A small masked image model, trained from scratch: encoder width 160.
Rows from block 7 of the encoder of a small masked image model, named by matrix and row number. Rows with one number belong to one neuron. Each number is 128 + 24 x the weight over its row's rms, rounded and kept within 0 to 255. All counts start at 0. Numbers have three digits each.
After each neuron's rows are labels from the 100 images, of 14976, where the neuron reaches its highest value: "top examples" is what is common among them. Only what is clearly more common there than usual is listed. The data: photos of plants, animals and fungi (iNaturalist).
# fc1: MLP up (encoder.blocks.7.mlp.fc1.weight, 960x160), inputs 0-159
# fc2: MLP down (encoder.blocks.7.mlp.fc2.weight, 160x960, transposed), outputs 0-159

fc1.757:090125134096134146098135096163154154127144090114122133106133128159133100120146098116140186189134132090127089121131121154160090121143140155146106072136081193149140128147077137143141127123090126133150151106142109151169102123123142163121127177127128090133129108131132126134115112127138130143131110129158080152107118120095085118107117132122111142143141157133131110088100144121141137133180129177134118106119141141179147125115135108089157115168141194108122118105149143086103138142103121
fc2.757:115127130143078181107085123132110131128103196155106125098114137121107121107154113122159114093112105180070144167116107110128106131145141111127162123135151066140091100112119150163113177140112123110142162121128100110128126181156119142140152094128111097132078141148119131122142129126116164171109134132108125133095127135158134155112167138114148135117116115133154114120166123086124127115080125118129179138123090118152091137129167105158137148133149072107134129135181114122120144128120155
top examples: order Passeriformes

fc1.184:133159163136122135136150141151126127177097141128115146129145136151138108147162088137130084174135132110148144090107118129167115161131118136132119118167097122093090125114141106133090158077139142145102130082155151179143161099146158137114145159117143091095132172101110130109154124130115089161132107126118124116102160114145107134140086106143155136167156178159086096096126081136129096114118129110113102103107108112150100133128160167131138128169135132123106182146115116107151121098127175
fc2.184:102121070132086153122106121094162140111155120114146135139094173163123122118088133101111187129146126149113119176125132117134123115132149109096077142083168142181121147110118125098187141126107090133125137184127115119102080148088140131135136118138161138135128139163126164117125113103125149101154104123141095129129140132096117140143140162160127118112097073109121160171149164134086126123145134136121111089115163155109128155161146128101143139117131148150156106133134095137088101137105103
top examples: order Passeriformes

fc1.370:101116124129115127133120125152091146082144156091161085142117133129139166107131135096099101143156091132145121130194152133124124121121132108126185083089122099159145081124125116145105136095107120146104130133109152130172112124139140126145118117141155103119164125114158097138122117121149074103142124149153167115097121150102102134128141166153099114121114113126119144140141132131186153153114099137096105094148118089189110154146072140127164132166102148107138088180148134156149129132115106
fc2.370:105165103151134084108104137192123143118142125113147101124131127106105115168124138121148140145102127092117131136144168106116137117121117146134174115089101144091159105132116146115142158135137136120122131168137123085125186107118130141096122115113133137089110100182126159151148126139140134145123128191144141127150113160116153093132130138157077108136124151140091164136150096101106072172146109095173135132160133123122129143117129086121131099163131078094141118133148140130163088147072106
top examples: order Passeriformes

fc1.598:140128135134118126113148132121159145174132151131172146111082135113110110174156107118119131100111177110089120118084140170141135151139144107086165093156114172118121151096139159116139140105154149099111154074105140111128153114114150132144109127114144150187146136123123134150139092110136167157106105082112169106123125135143098152122120123115126146147154144132102117210108137115157079103130088106139113086106129117098130123077135102154128143139149113152160093137128150124158156141128117
fc2.598:121138114163164130107107116093164110095092113126161115115142142113140173083083149148123141095137134135154127150108122106148131120124129126097077154108127131120139126110158119116086167119129077146108114186110107151107115127138091129137135144140114102104132110167167112129133148113103101135144150168119080104130151093115169103157139132173107096093099102139130144128189149142122137112118135142100103141138151123129061153150132098152107125125144135135151098165169117109137135187160116
top examples: phylum Arthropoda; class Insecta

fc1.348:097137134126165081157095100097119170102131162144115152125121109138185112161110173149141133130106110120092137119129124114146088110110111175128113120165140107124123143126153140114116128132145136152081161145125116128150120194125133124117121155133131148097137102126092101129129118144117153141167136141149127135102133160097122119113168161135137141140139134128134184119145121142087044120137109145168110088152174108127138134118094087140087143107164103134115164125107126063119112130098153
fc2.348:146160130137138139145136125150133126119138135140156119126143169110096143110120125111148131193124126153141145113131094116121096151114077108065124095151124127129116130101130128145153098089112113127118137092050128128143130103125085103121135116175119128118187115120107132137145119159109116135177128104093127104125118146107123110129092142128131126146146144135157144144135142151106095144124113118136142137123151099150157177137173149173081065122134099191083147170124081121165117125137142
top examples: class Aves; phylum Chordata; order Passeriformes

fc1.765:112146102130131141138143132142115139147140127173089077155122156127129151155148162119169160085143136153074153116122151132116128109144107118143089168148136130170105161111139164186154133107082087154117140109114130108136137132140113079137129142092112152133135160138069114112079129143167138158151136146123100113141183133128125147140093098168135134156118175130086125104108129119137103157174118126088139140110113114109111154115112158110115084153170130109107138134142118114128089116126104
fc2.765:166131109116131149160128143151071146121086106088133119128170098121123169111080143118123178113133105183161131131136152158103166117153129146124127151109111115126145130124101127119119145144119157133124155124083103119188148143153099093154111089138099140171168149130130121170100087101116091119138101113097125130090112152129137126123116073138169151113150164118142135109128101150148128082140153173140131138135104116112091104107127163178122105105141118113121127146111125088112142106161146
top examples: phylum Arthropoda; class Insecta; order Lepidoptera

fc1.98:160146148119135194121122128093136089181135101106133113154100161130118123137108128111164107162138159118124167095109145171129172146112108107116098097100146133140084134120148148139084152111125111137147108121120151109110101134103154076109111128117080155106113113108096110098130123146124119145089115159117103135123105103135115122136161109135138116216127070137138124128142106154178130133122105123172135085128155116146103115173170149107109117129146136167137100141133132136143165132126141
fc2.98:135131087082155142163080141101140140116119107140138167106112126120139138114116118143111158107110119153135146162117130142155118115100146120063115169155167159104131124101154122121143167145113146138135100164163168148108122126139087146108158158141125127080151125114100136115131086132164088109132068170153124138168114149124103119129105130099108109172144124134151118087127134117144107146123115146094153137143190141141108099102122161080124139128155076134150106118149109137155082140120103
top examples: phylum Arthropoda; class Insecta; order Lepidoptera

fc1.102:150153089138135178113136157149115111122096147150139099071119119123130123152151130129095102133130138127129119151109127126107147155146121117086098115126147137135131177105146117136124123128154110147131160150164113111112173126083115093149175108153072096108130150157131147098048142091106190143126095138134147133173106125119144133106130125095151107109095118122113146091156122135164134128159126127135155104112101136134114138139140130096098144182148138134131195124068116102121120145149118
fc2.102:087111171107106114141119106112132125121150094118135163155108136132120138138075133108158143099164124142165104124132111132121115156129169114172153170113114110130139175158140136116118139122094126102113094146122140152135092119148103170095116151091138187121112104093101117133142093119161085123127144112158134171073193126145095108131126130173121139136160105141123134112139128133114170133097127125132109125153125134111138140123092121145140183083096121149133057101135134145129132081116114
top examples: phylum Arthropoda; class Insecta

fc1.545:100142109160098150134123165179114137141122131121145095133138125097122124146118127130131160137140141092114156114172114110102143167131086127149122102113101158142109133142164161097132136087172162120119122074153089114119142139155102131133101127132165139167154092119128115118147140199115100121144105140109108085145130167114137104141096146131111144160130121094106138111152100145134134101162138139047139089128135113047135120150132151132094122150118156126148136145170139112130135099128099
fc2.545:094162146130150145111145108107089118136191147144078157127116110126117185134128108132128064113112102082126150136127138149133138152163125108131122132186163124100105085124092085150132146124126118104150173155119125111160102115144160110096120088161126117151134144165125127128087119127131143159169151143110103147108154118153099138168145105119126102105146114126113120112135143096122098146116127125119102128094134155147100163114123136145131122089169192140148155103109156104130128081134095
top examples: order Passeriformes

fc1.665:154098140124141133096154150107148154141114137141149125127100117114087131121159146147153141131095097113126124151107138150171127132170153168163153129145137130164144083111112099086148117130118101120111127116119157122147156152161121169130137114171119105119141150107130101129127103115113172173106056164120118166141154109134156100123108176116144125153155110137109135090163125123106125110119100161145119118125071110063105103102096140146139101113151168101171117104124121125106081101103115
fc2.665:146122166130135140159127118174139105156124139107134137129121106116118112115119099117089114113150161148129170111109132140147128144107161093168086128146098098074105150110107162157136078095122107109151132115146144147108117141063104117172128107134129132147096097137128096167150146133081099116151161117104141129119159115183108076110114116198158154123135108125121103111135125125172116129152134128128163112179156153122112137163161138152138125101138079140111126103163115114144101130125141
top examples: class Aves

fc1.30:122141136150134115110124135097105126136111130135135103081094162133158133146150166127129124109105089130089152136086099097127133194098127113128124141122081147125115127140158119109118156161104136129143107104157127110129102108098107165140175152136137125134127166141134097156132143136181132118108148148158141072124152122136145094115135148140150163166165130137129144090107148103171137134121094089117091114079145109098188136160139142083144113141129122116152127083094148182110160099112120
fc2.30:128136100076123132167131120169129126131142125090135156117147119109143109121151095119088123126147113155118119123141140162123105137166132097089129083122145086130129136132153151194167116086108151130097151124078138118166141132171143136135131135140144089145137156110119134146130108137101092137074156126124138141122095131118150094093133115136140120117156119120087116078161106120162165133143117101142159174157145131144101116158139199164142103151118157117100113116111160118153093115075119
top examples: class Aves; phylum Chordata

fc1.417:137145172142124132114140132107121114124137116144126137135078098125143084176146134134149169093158117166146123144109137097130096096153154112109119149111151131106135092134106146109122103127117098108097126123154144171127155122146135136142177109059110113139174165142112165097132141102145096148093150143138103104104146132118107117115174137101133159092157134140117156034146125138163129140121100135099128094132134152148137118159139111160091178109153103157104153123154098105125126113140124
fc2.417:125107120119135145133097101125127126138139109115173137101130167173108142099105118128137085112120118108130183115105136162162195138111144170123117119092093124114116097091167098127122176141127127134141152130155149100127097099133109146173124165177116079152082104112140110125091103131102142115152065134108143151147145129129112113131081162133133078152098133132131127128173133140125113108152171137179103112121108158136129163124106137111141155133136148132098128154080149138141120115123155
top examples: order Passeriformes

fc1.233:097143068091148128118123134148104127156142132144116130086124086124115189106131127146123151148158121140143118135132102116145154137141148158120152172151130128125087113115128135116195062101183123120067134108132107120153120110147157132159143146109129126159090136131146090075118163141147149139130141136144146097118152162112098124167113161105124128121118163164109120161145151140094117142164115112106130129125126108094142150127142138098108135113122110130074149140102115099152118160138061
fc2.233:155121157112180138113156149103107090129131114145155147140138137098149112095109150150108142148122129132127099148124119133189130146129127149158119112126120160119108107091136093091138116153127113118127085128171098156144155101136108117158100127090156115095128116099128109149151126132122091131131154116130158162165147140094076159142106127154093142128119131147123115138078157140110098085130162129105138122081131107134148116089212144120147134074119099078153125146148123159115171150155125
top examples: class Aves; order Passeriformes

fc1.341:076121148114098096162096147140099124130135172172118150122124108103102125125152151125100105107121143073109095100142138158138172083123131153152134117113132157137143118116127117139155136115112126122119099117085107133120093132142097130135158133104151133141136156141155127169179153139131192174127124157130152070089143121141118141144107124154139141135131113200167134096159111116109131127118115100118136122101128126114104109118149157187104101187115158149121093135124132136136130105126074
fc2.341:150141147111141164107163147114114138142140117143107149096108140093125124130117129126148128121135130145101187088155184114114077102140123127155129128158138121108105136098096146083110124141141145080146148162102136097103134086129107121121114144185130138157146107166093146121073129119124110143121112138151101123160127134126132110129181143085155136147120170127089123118141135123103118137137136137140144113121142144146135190124151133060120129091116069147160169091123122097135111090130179
top examples: class Aves; order Charadriiformes; order: Anseriformes; family: Anatidae

fc1.146:187154119116104092089092150140090116146085136138111163130106120083099097133117120103099156134135099156123103105138146145145098146108150171156090170117122153127134118135126098123166148118165199135115081138120172145125094121099133118159144169143151121115098083111160097133106187114129130143126117139164122106107117093140148122117131077134108112139106131185127156156122105149134125127146166149137093120106142144135111133152141111142123130150136122158114150124141107113156151144106085
fc2.146:135093108102101107098134157155159137092142129123121139095116100162132171148139161135117121104104120166136154100109146173143116130141144178157101095138133126161090132164089075102101106162139163123143096160154126108109106091150110140161105120120140162147119121088149123198081164126171100099131160113119108137150107128112158145113117114101136145093104166118087114118133136153111140162102152101124125127153134106123113138137125129147093135114103129115136131150111151120106095185162130
top examples: class Aves; phylum Chordata

fc1.194:152136115137111117104119143156110130110149124101149095145137206125100143133061139139123130110137103150163183130104093133168165087146116147107099107152145148181116159116147103163084136117154117131116142141147115135109127108132137132113097141148115135131101084112137161109148169101123123157130082111113127128134113109134127158112106094140147165129132157112095129107114121151112112151179102114105123130137121077171075132136089113152126061145144152136168119132138136163149137113135152
fc2.194:111159137141138132100182175147112081088126123160156070121120137102121123107097146121162085124145137091103151130138138123106136117127151138150105117070170152124128134127166149107142143149072138131170139102163066113128122140162094121120135148118151163144133123150081113158101135126165111124118107150138128133140161120134137148110145154119118115143118156115128072133123090147100092093154120123101139123096143118096110142120152136140153158164148135105148077131141110123064113129131157
top examples: order Passeriformes

fc1.274:128133135118137136109144148138122093082135089117132158178174114091168136124099157145097161155137119132124136069170138112122123062148123133086105118136161100152117117114092125136174125130150161127174129107108098089154115147090111166106127189144153111149140122121122109140148124137142096124114130160143111141119127156109120162106130131126068125147137134195129132142101140185111139150156105124121136085141116122157103138112137108116126099148117138101157081131122141096116149107152125
fc2.274:101155135140127137133124143119121151092090145154118108113112133134104119126121147117139155147127094132117088170145121139107123158124133132116148116123130142112183123108125148114125114148175119107116127119134133110120142094142132044120108047129117146133125122139153159106113115146103113111167142122124163101156083103108175125113157114087128140130103111136133094145120107124138126157125132152090155183136189180167117146164133137168136141115138125154092183151095120138094159107097171
top examples: class Aves

fc1.402:103125135143132119104119154136100096079095144108093083107132087134152127106140163160122146154146103127132128091145164137153104072100141134153131096134104128112108156159141165138125130098111158136149127116122123131128137088114137128147096118156165134129151163106101123127067136089117111166156142136147122156105109135121130123136128159163176107125157144121151150101167110094106143127155096088137179094132117137127136128145094135122072138165149149134173137138142078092164145114158165
fc2.402:109108077132097130129141136135136109152132116121124133172119062133121126149122119127082124155074145143138136119133115158155131115122164133114158125178126152137177183160153145148123108174162140101142147118140101110143084146139101092105138145121109115098164125160081147126134132132101151143142128130099101093101125129058088096137135135152116154087154146127120131115128093145180135136109146111120131148127150139103125120159113091113148116100117187098119130141129127120146186090112115
top examples: order Passeriformes