A small masked image model, trained from scratch.
Model: 6.61M parameters, 32-pixel images, decoder layers 6.
Training: muon at rate 0.002, 17000 steps, batches of 192.
Data: trained on photos of plants, animals and fungi (iNaturalist), 41.9 epochs.
Rows from block 5 of the encoder of a small masked image model, named by matrix and row number. Rows with one number belong to one neuron. Each number is 500 + 25 x the weight over its row's rms, rounded and kept within 0 to 999. All counts start at 0. Numbers have three digits each.
After each neuron's rows are labels from the 100 images, of 14976, where the neuron reaches its highest value: "top examples" is what is common among them. Only what is clearly more common there than usual is listed. The data: photos of plants, animals and fungi (iNaturalist).
# fc1: MLP up (encoder.blocks.5.mlp.fc1.weight, 960x160), inputs 0-53
# fc2: MLP down (encoder.blocks.5.mlp.fc2.weight, 160x960, transposed), outputs 0-53

fc1.700:534487523488483516506554491499508526513508515456504531472504502517458498512482470472520486488552517477497455508488476497532558504509484506516488518505468473493495
fc2.700:516491472476466524456509503504456528478481549519498480525487495517500495498502504511476539506527499545484493488475487511534516516450502507476493535498484462470492
top examples: phylum Chordata; class Aves

fc1.686:502504474508490473466504493506501444521485488574473474481517464466492520487515525505509529527516539537526473499539500471510503544511536478474507486501502526477505
fc2.686:478518469523499522519492498465492508513551541553496515445546536533427473531477493503498476522496481463519508552534500482476512457502481499478520510465507492536480
top examples: class Insecta; phylum Arthropoda

fc1.638:505458479517507521520483477537502504496441488511548523467532518535495528509539445500457558512532499452493478487551494455515508477514512526469470516509463486491502
fc2.638:478511537519526501487479505508485523563530479520527473485511533487517495503476483444462550519498490460529531471494468459528492447469451471527506531516484512505490
top examples: kingdom Plantae; phylum Tracheophyta; class Magnoliopsida

fc1.695:510490528525471567488536518529493491493475501530526517497478459494493483514503520549479528520483553494477504486448491519489526445505526493493550495499541501523502
fc2.695:535489532485501492508508502490475504501503509500517516542477501507482506479489552511484494499504464524495553501502496543493474478494486519484485488499468507485518
top examples: class Insecta; phylum Arthropoda; order Lepidoptera

fc1.63:498468459542487508521524500523518508506481550477470480476489520418486505483480518486488520518484516508488529497494464523485467546488538481493485491468458510496465
fc2.63:509517488475483518502500529463495499511522503524521469530512498481539475488473509483506496457469494538465489493492503475478529484480493476501505534480520503472513
top examples: phylum Chordata; class Aves; order Anseriformes; family: Anatidae

fc1.33:542483521512569458471513502492462500520544504509512516511463488455514483502507502525524501420500446502478504523483547488519505474505508498479501458518512520479477
fc2.33:452511487519530533469507547491480529500447500477511499510526487501479483519523507559489476507530496567504458471420503520521524515483490462476523542488535545490541
top examples: order Lepidoptera

fc1.191:474497503507452505515432465528495497499526517539569509546519502513520546510536497510494533471509511447488489516494513498508502493510500499523561504541498474514497
fc2.191:486480528489504475524522471481481505525494486554524446477541483544469507516507535507502485486523468474554466496495510476530511493505470541474517518553496515496501
top examples: kingdom Plantae; phylum Tracheophyta; class Magnoliopsida

fc1.96:509504512510446499509473508489494500534534508530514485534517504442471471513489521508523498497490509463483511514540505503513489458508524470498463485490444518514510
fc2.96:515479486472529547482519521511492474544455557542475491513494474511517493483525557540509511488509425536508507522465515532533505495527500504483531488499508552482472
top examples: phylum Arthropoda

fc1.45:500513503543492512483504507529487514435494511484498494476513525493459489531488534495493526556466492515526485449520502511539472455511500515470480451512513513497446
fc2.45:502533511523513472522484526530479525463498470531488478486512499537495522501490563512464461515450493489488491488511499522554522486501500507511517492501515497496512
top examples: phylum Arthropoda; class Insecta; order Lepidoptera

fc1.356:500492471483489496505435509503503478482511544497529505504537512500557507532513530480482457496486512497466481509478532500505516483506530400484453504485501483514568
fc2.356:441464489501476525488482495468513449506470486497498551510483494526522515496498504502473544520504480507505504501485513492471504457458513548510511485492523520510466
top examples: order Charadriiformes

fc1.608:508458514474461519493494491479485480494515534518461517493495498549504488508516487520467546487519521485492522528512511543475534507454495506486480526493514472510463
fc2.608:527512481485521489504510518456490525477520498544512495484516490529464509487495541506475448449489474468507495490509484545495467530487528496493506501539504485501555
top examples: order Lepidoptera; family: Nymphalidae

fc1.558:528481512477536482527508482503486497482526516521544540491480535469491484510551500525489514530504545532509531538491490469511528492495447484494491445487494498463510
fc2.558:525496496551502487478513541511484533505460546508479511475526441496508503513464508493486486441458509468511500507521461494467445554519519524520517502525542476472520
top examples: class Aves; order Passeriformes

fc1.486:535451525552502472522513494476513510469471508507504493458483539466542494509521464487514532550547487481516502520506505491469522530513502473481497510480479533528474
fc2.486:479527486519514446487481488480502511515533475521493476544487494521497532459438487529507510466557506505503479527475481475532533446500542490523514502505513484520497
top examples: order Charadriiformes

fc1.617:548515500503489498482513524516504453472483452513548508515509546540508531511539508484496530492526484483559519520488519540504514474503483490481465506529475542474512
fc2.617:512519464480505462493529502517508513507514495496452489499525461510554492485516493440453489458526497525471492488480510502497485524487490502550533508509477484454514
top examples: kingdom Plantae; phylum Tracheophyta; class Magnoliopsida

fc1.223:504486496491535483523451520509518508488460521492506491542487533488483497564468476514521527467483477480476470528538449515493499574509467464544487436485490525485482
fc2.223:516537489480487502499484501508436511521497491507470516491463475471458525523498504497528484508505482515458517544473487482528483457554489488523481489531494471481510
top examples: phylum Chordata; class Aves; order Passeriformes

fc1.139:529501514473491495503446460543511491502505516493508455478493496517507472509499525450503483506490476502505549492464473534549501533459494492448482501569486504493494
fc2.139:500448505473539478526525501540461467469488488460533472503497502487513525550494500513526499475518491524470516477469514452477523503477507500478507478475474500491484
top examples: class Aves

fc1.632:508485471507532519474496487460508505530493499525537519465471496507512463485531488498479526469505476475467525514482514499486479468469512475506438514509492555500518
fc2.632:533530512534510452435488498473456525515500488479474481493540506475523503473510466534485509561451473464502517491497507498477536492498520513531496512499499497490479
top examples: kingdom Plantae; phylum Tracheophyta; class Magnoliopsida

fc1.190:488481481471499495492493494479519528491513499564533488529497477527474510483473539500511484483496512494546468514491491494493496488486558488469530520509508493507498
fc2.190:510510496439500530466513544510497496460509528515528457506473547498529502488513469485531465501467515505505502458501521483502557483486528484496481518501513502481493
top examples: class Aves; phylum Chordata; order Accipitriformes

fc1.428:503498504497517444463480524478491463470465474522489542532518522476498514468478490494486530520501522495476494501529511488532530484493492484481499483500490478545485
fc2.428:492501458491468528482513511494458516499492427495468470528516476518494517470460473452505511464489522532486511535520494477505459507532513495541527491460451523485533
top examples: class Insecta; phylum Arthropoda

fc1.92:533480483517507516507489532490494493516485501511478472488524522484475515497484458461512515514490524534518506524455522495501531446510482520510502533497468503524512
fc2.92:511484488458558484457474532511494481500518486507497506499486505521510499483483481515495515473496500518480507519481522507559489482533502450501475500494531483502509
top examples: order Lepidoptera

fc1.760:503496471495496459475496500475509473468500520487467507504525499535434538532507511474530488504517505499497445453507523512505508456485557507510538489496476468510512
fc2.760:467459527453538486499505504532465485490503518472515512473476512509507509496478508491484524485498490536495491496491518506505479501495489509512487503548514527510494
top examples: class Aves; phylum Chordata; order Passeriformes

fc1.302:489513470524502463469484501492510493513502524512518523509509487502506508515485513472438534472522521472486501464533512467505514430542542449492486528481525518496525
fc2.302:473498523489462509474504463496505498503519490481486448508467479516490525526507517472549492501500456541488466464541509511475524487519503509521503546437512490508497
top examples: class Aves; order Passeriformes

fc1.324:490513534507487496485483516513529472475526486508490508509518459473484529519513509481456509465501461466476478521474512485521472504469478551482518468529487504506509
fc2.324:515517487489516491517498493471501459501481480507497485497479491486497480510523522477531544503531523498514522545453488481517522454548512498506497490558474526501493
top examples: phylum Tracheophyta; kingdom Plantae

fc1.626:497511513524527491522448532514541498463467474539497465470489539448449489483527535512511510486500495479516457501451521495512513460489481541552494489474471533527434
fc2.626:471476469477519457500535493524475503476516515483528537486529467497522480477521503508480470509512544546500521494553530518468500455502512477475501502480515518483533
top examples: order Passeriformes

fc1.735:493503507532464512524495536513493477519517495555489488463492445536515489500506467518481468523503558509504492477471475529497510560488510466500504492500485502495488
fc2.735:511504490492482503494532496484491499444507526474501469484480528490473513492520535503503537495503473498502523530522473444514531505510448542470488416538501498501489
top examples: class Insecta; phylum Arthropoda; order Lepidoptera; family: Nymphalidae

fc1.248:574496506523473547483474529475520473542493455496487485440473479504527497535507518495488502525479487528476504481474510512466506500498492509529479520539485498487443
fc2.248:525493511508479471491498454535524520509519480528471522488517522519513494468516481531488470493530500450505510518475478521531510518507489499500511500494519503492538
top examples: phylum Tracheophyta; kingdom Plantae

fc1.722:504488537474530509489490508508479507515527484489491482516462465470522485459489508452510511473494443495512478498487480494532506493495520493500498437471472461465513
fc2.722:503495500537493485498487462519465519492517512561458484541519518483471544466436536509512481537462521506497502555487499494418507490484520499490528472523512472449529
top examples: phylum Chordata; class Aves; order Passeriformes

fc1.675:503482464518500506500473543488469496475493523486483505514494527533509525486500505501495488506522518516473477536528489536523470559517535520462464498515487493494518
fc2.675:516510498498497494448494528495451507480466513512503548513572522494524553523495491514505469454487477484491512456517487539529534539519491540491514490463479453515465
top examples: class Insecta; phylum Arthropoda

fc1.702:466495511538473516480516487464544498499518525469535466500515504504459459524469499486478490525473523471483531522492523496472496513515479519476499502517480519525495
fc2.702:469496548511486468471532485483535503477545518509534495475542552532495521504446482504474525487513527499494510482490490500477477498528460482469519530494458529490505
top examples: order Lepidoptera

fc1.35:490471483470529519475487516486540482474500509524524517486489484460479492527470504503489496533489517439491533516481506533500501564522526467472461503471500527492522
fc2.35:525521482485512488492509488489495499495486520517485527492500500464516523486515504474540529491504530526503528519518508468471456507465523499442517456505522499538504
top examples: phylum Chordata; class Aves

fc1.94:470512516469501518476476520499508486459504504500518465464484489500529477469465509482491511497482523494518481481564530507559521504545531503475485519487475478479494
fc2.94:457576473451475536493519484528530540487492521514504564461540498523496480480523483510483544506485492520534503495508509479467528487491498508518508483463487554514484
top examples: class Insecta; phylum Arthropoda

fc1.484:553475498444474519463540524498489496499497477496504449505527484517496517499458529485462545513514494550498509527493532507534549472492468494517496527493507552478515
fc2.484:489513533500521468522478470540506479525499505508535492473496502460519479558534477470559492484511519450549522458505493522518468495483503539478476524500484528498509
top examples: order Passeriformes

fc1.481:462536507454499508547520524503474497519527533489504469482542493508485451502477494457499542495467489494492470532534481496480522535476482495541504516490493508523470
fc2.481:537451506493518474499526468501516559482483487471518489494505494479552549472523550502496472492540548510542534480451527497487517493501514516504513518520458521480520
top examples: phylum Tracheophyta; kingdom Plantae; class Magnoliopsida

fc1.656:520505459505543477487498507504556515516478487454477496469528523485558477493552501476501525503486466458481475488462515518561506509516514497526499485552483493483523
fc2.656:476528509495492481591492491467456495504510521498483489478501511486501486494529479499528481504460474516499474516523504464543487495521496505537511515477493489499484
top examples: order Passeriformes

fc1.326:535521567475524485488494534508519463476507469518520553457523495542509478526519489525474525462499529490495495522525475498460516471535472531490534505479471509503479
fc2.326:480442482499528447493443462542510512539516480519515490509505533563524488511526553527486482479468521502475522517510476513497541469495466463491527517499460491503521
top examples: kingdom Plantae; phylum Tracheophyta; class Magnoliopsida

fc1.750:486501521518490499512495478494531512485498510504503481536422491474465484500515453517512490504510433499557489535533528516504513514472495548493491521504473501417498
fc2.750:474461494458470466503477510501484480505509477511516506507507507515498486512480516523517512479498479530526488498506493469536496512553510453488501497506509535498473
top examples: class Aves; order Charadriiformes

fc1.165:506538492546516532482494514500503528516482470511521519489501487525477491468501475531532511480485495493506460452518492506504477545522516579515511513487468512528463
fc2.165:485474533477529465453485501539546500493499507486492432541512504463523495471494476484490530567518533496468455511513470509476492524501509484535491512558463480475497
top examples: kingdom Plantae; phylum Tracheophyta; class Magnoliopsida; order Lepidoptera

fc1.745:487513476512530526507463464496554524467484470499494489490453504475447507507458472478522465487508510506458517557507465535532485539558482498498503476473514475467476
fc2.745:538548517533500511483501492515555469485458503514512525503473476529482487500516478491483497506508476513435475547505477507517427524509494499520483516508477500517477
top examples: order Passeriformes

fc1.733:472472520527458557499502534481460459500501518513531581489505524485473510474477543511499491476542509481487485493520481480486493487522515531511495468493454518493498
fc2.733:507480485527447499496544499504515547515518493527468489449499515524480480464492552506537488510487486469460525479529505522476531535505478515521476510522489504486491
top examples: kingdom Plantae; phylum Tracheophyta; class Magnoliopsida

fc1.155:472513516535532482482484509518518525456484515542539521481500478487548489482487543512529480469502487503525546477514483496536498520492471462480492498482501517483529
fc2.155:537491514500519507518505507517517467487475516449461458494547533498469509512462437489513519516462526485469521521487549547466473484488525484479480484511517515478486
top examples: phylum Chordata; class Aves; order Passeriformes

fc1.160:480488530520535514480524490491455501442474488491529431475544501498513487461481480516499519512482516528485497511474553489524441493503502524497492479516505477497454
fc2.160:488499515501493546500502478485460490486452477530541566505516521516460540498527473474455496496523527536522486501528516497497472480473496488486513527526536496513506
top examples: phylum Arthropoda; class Insecta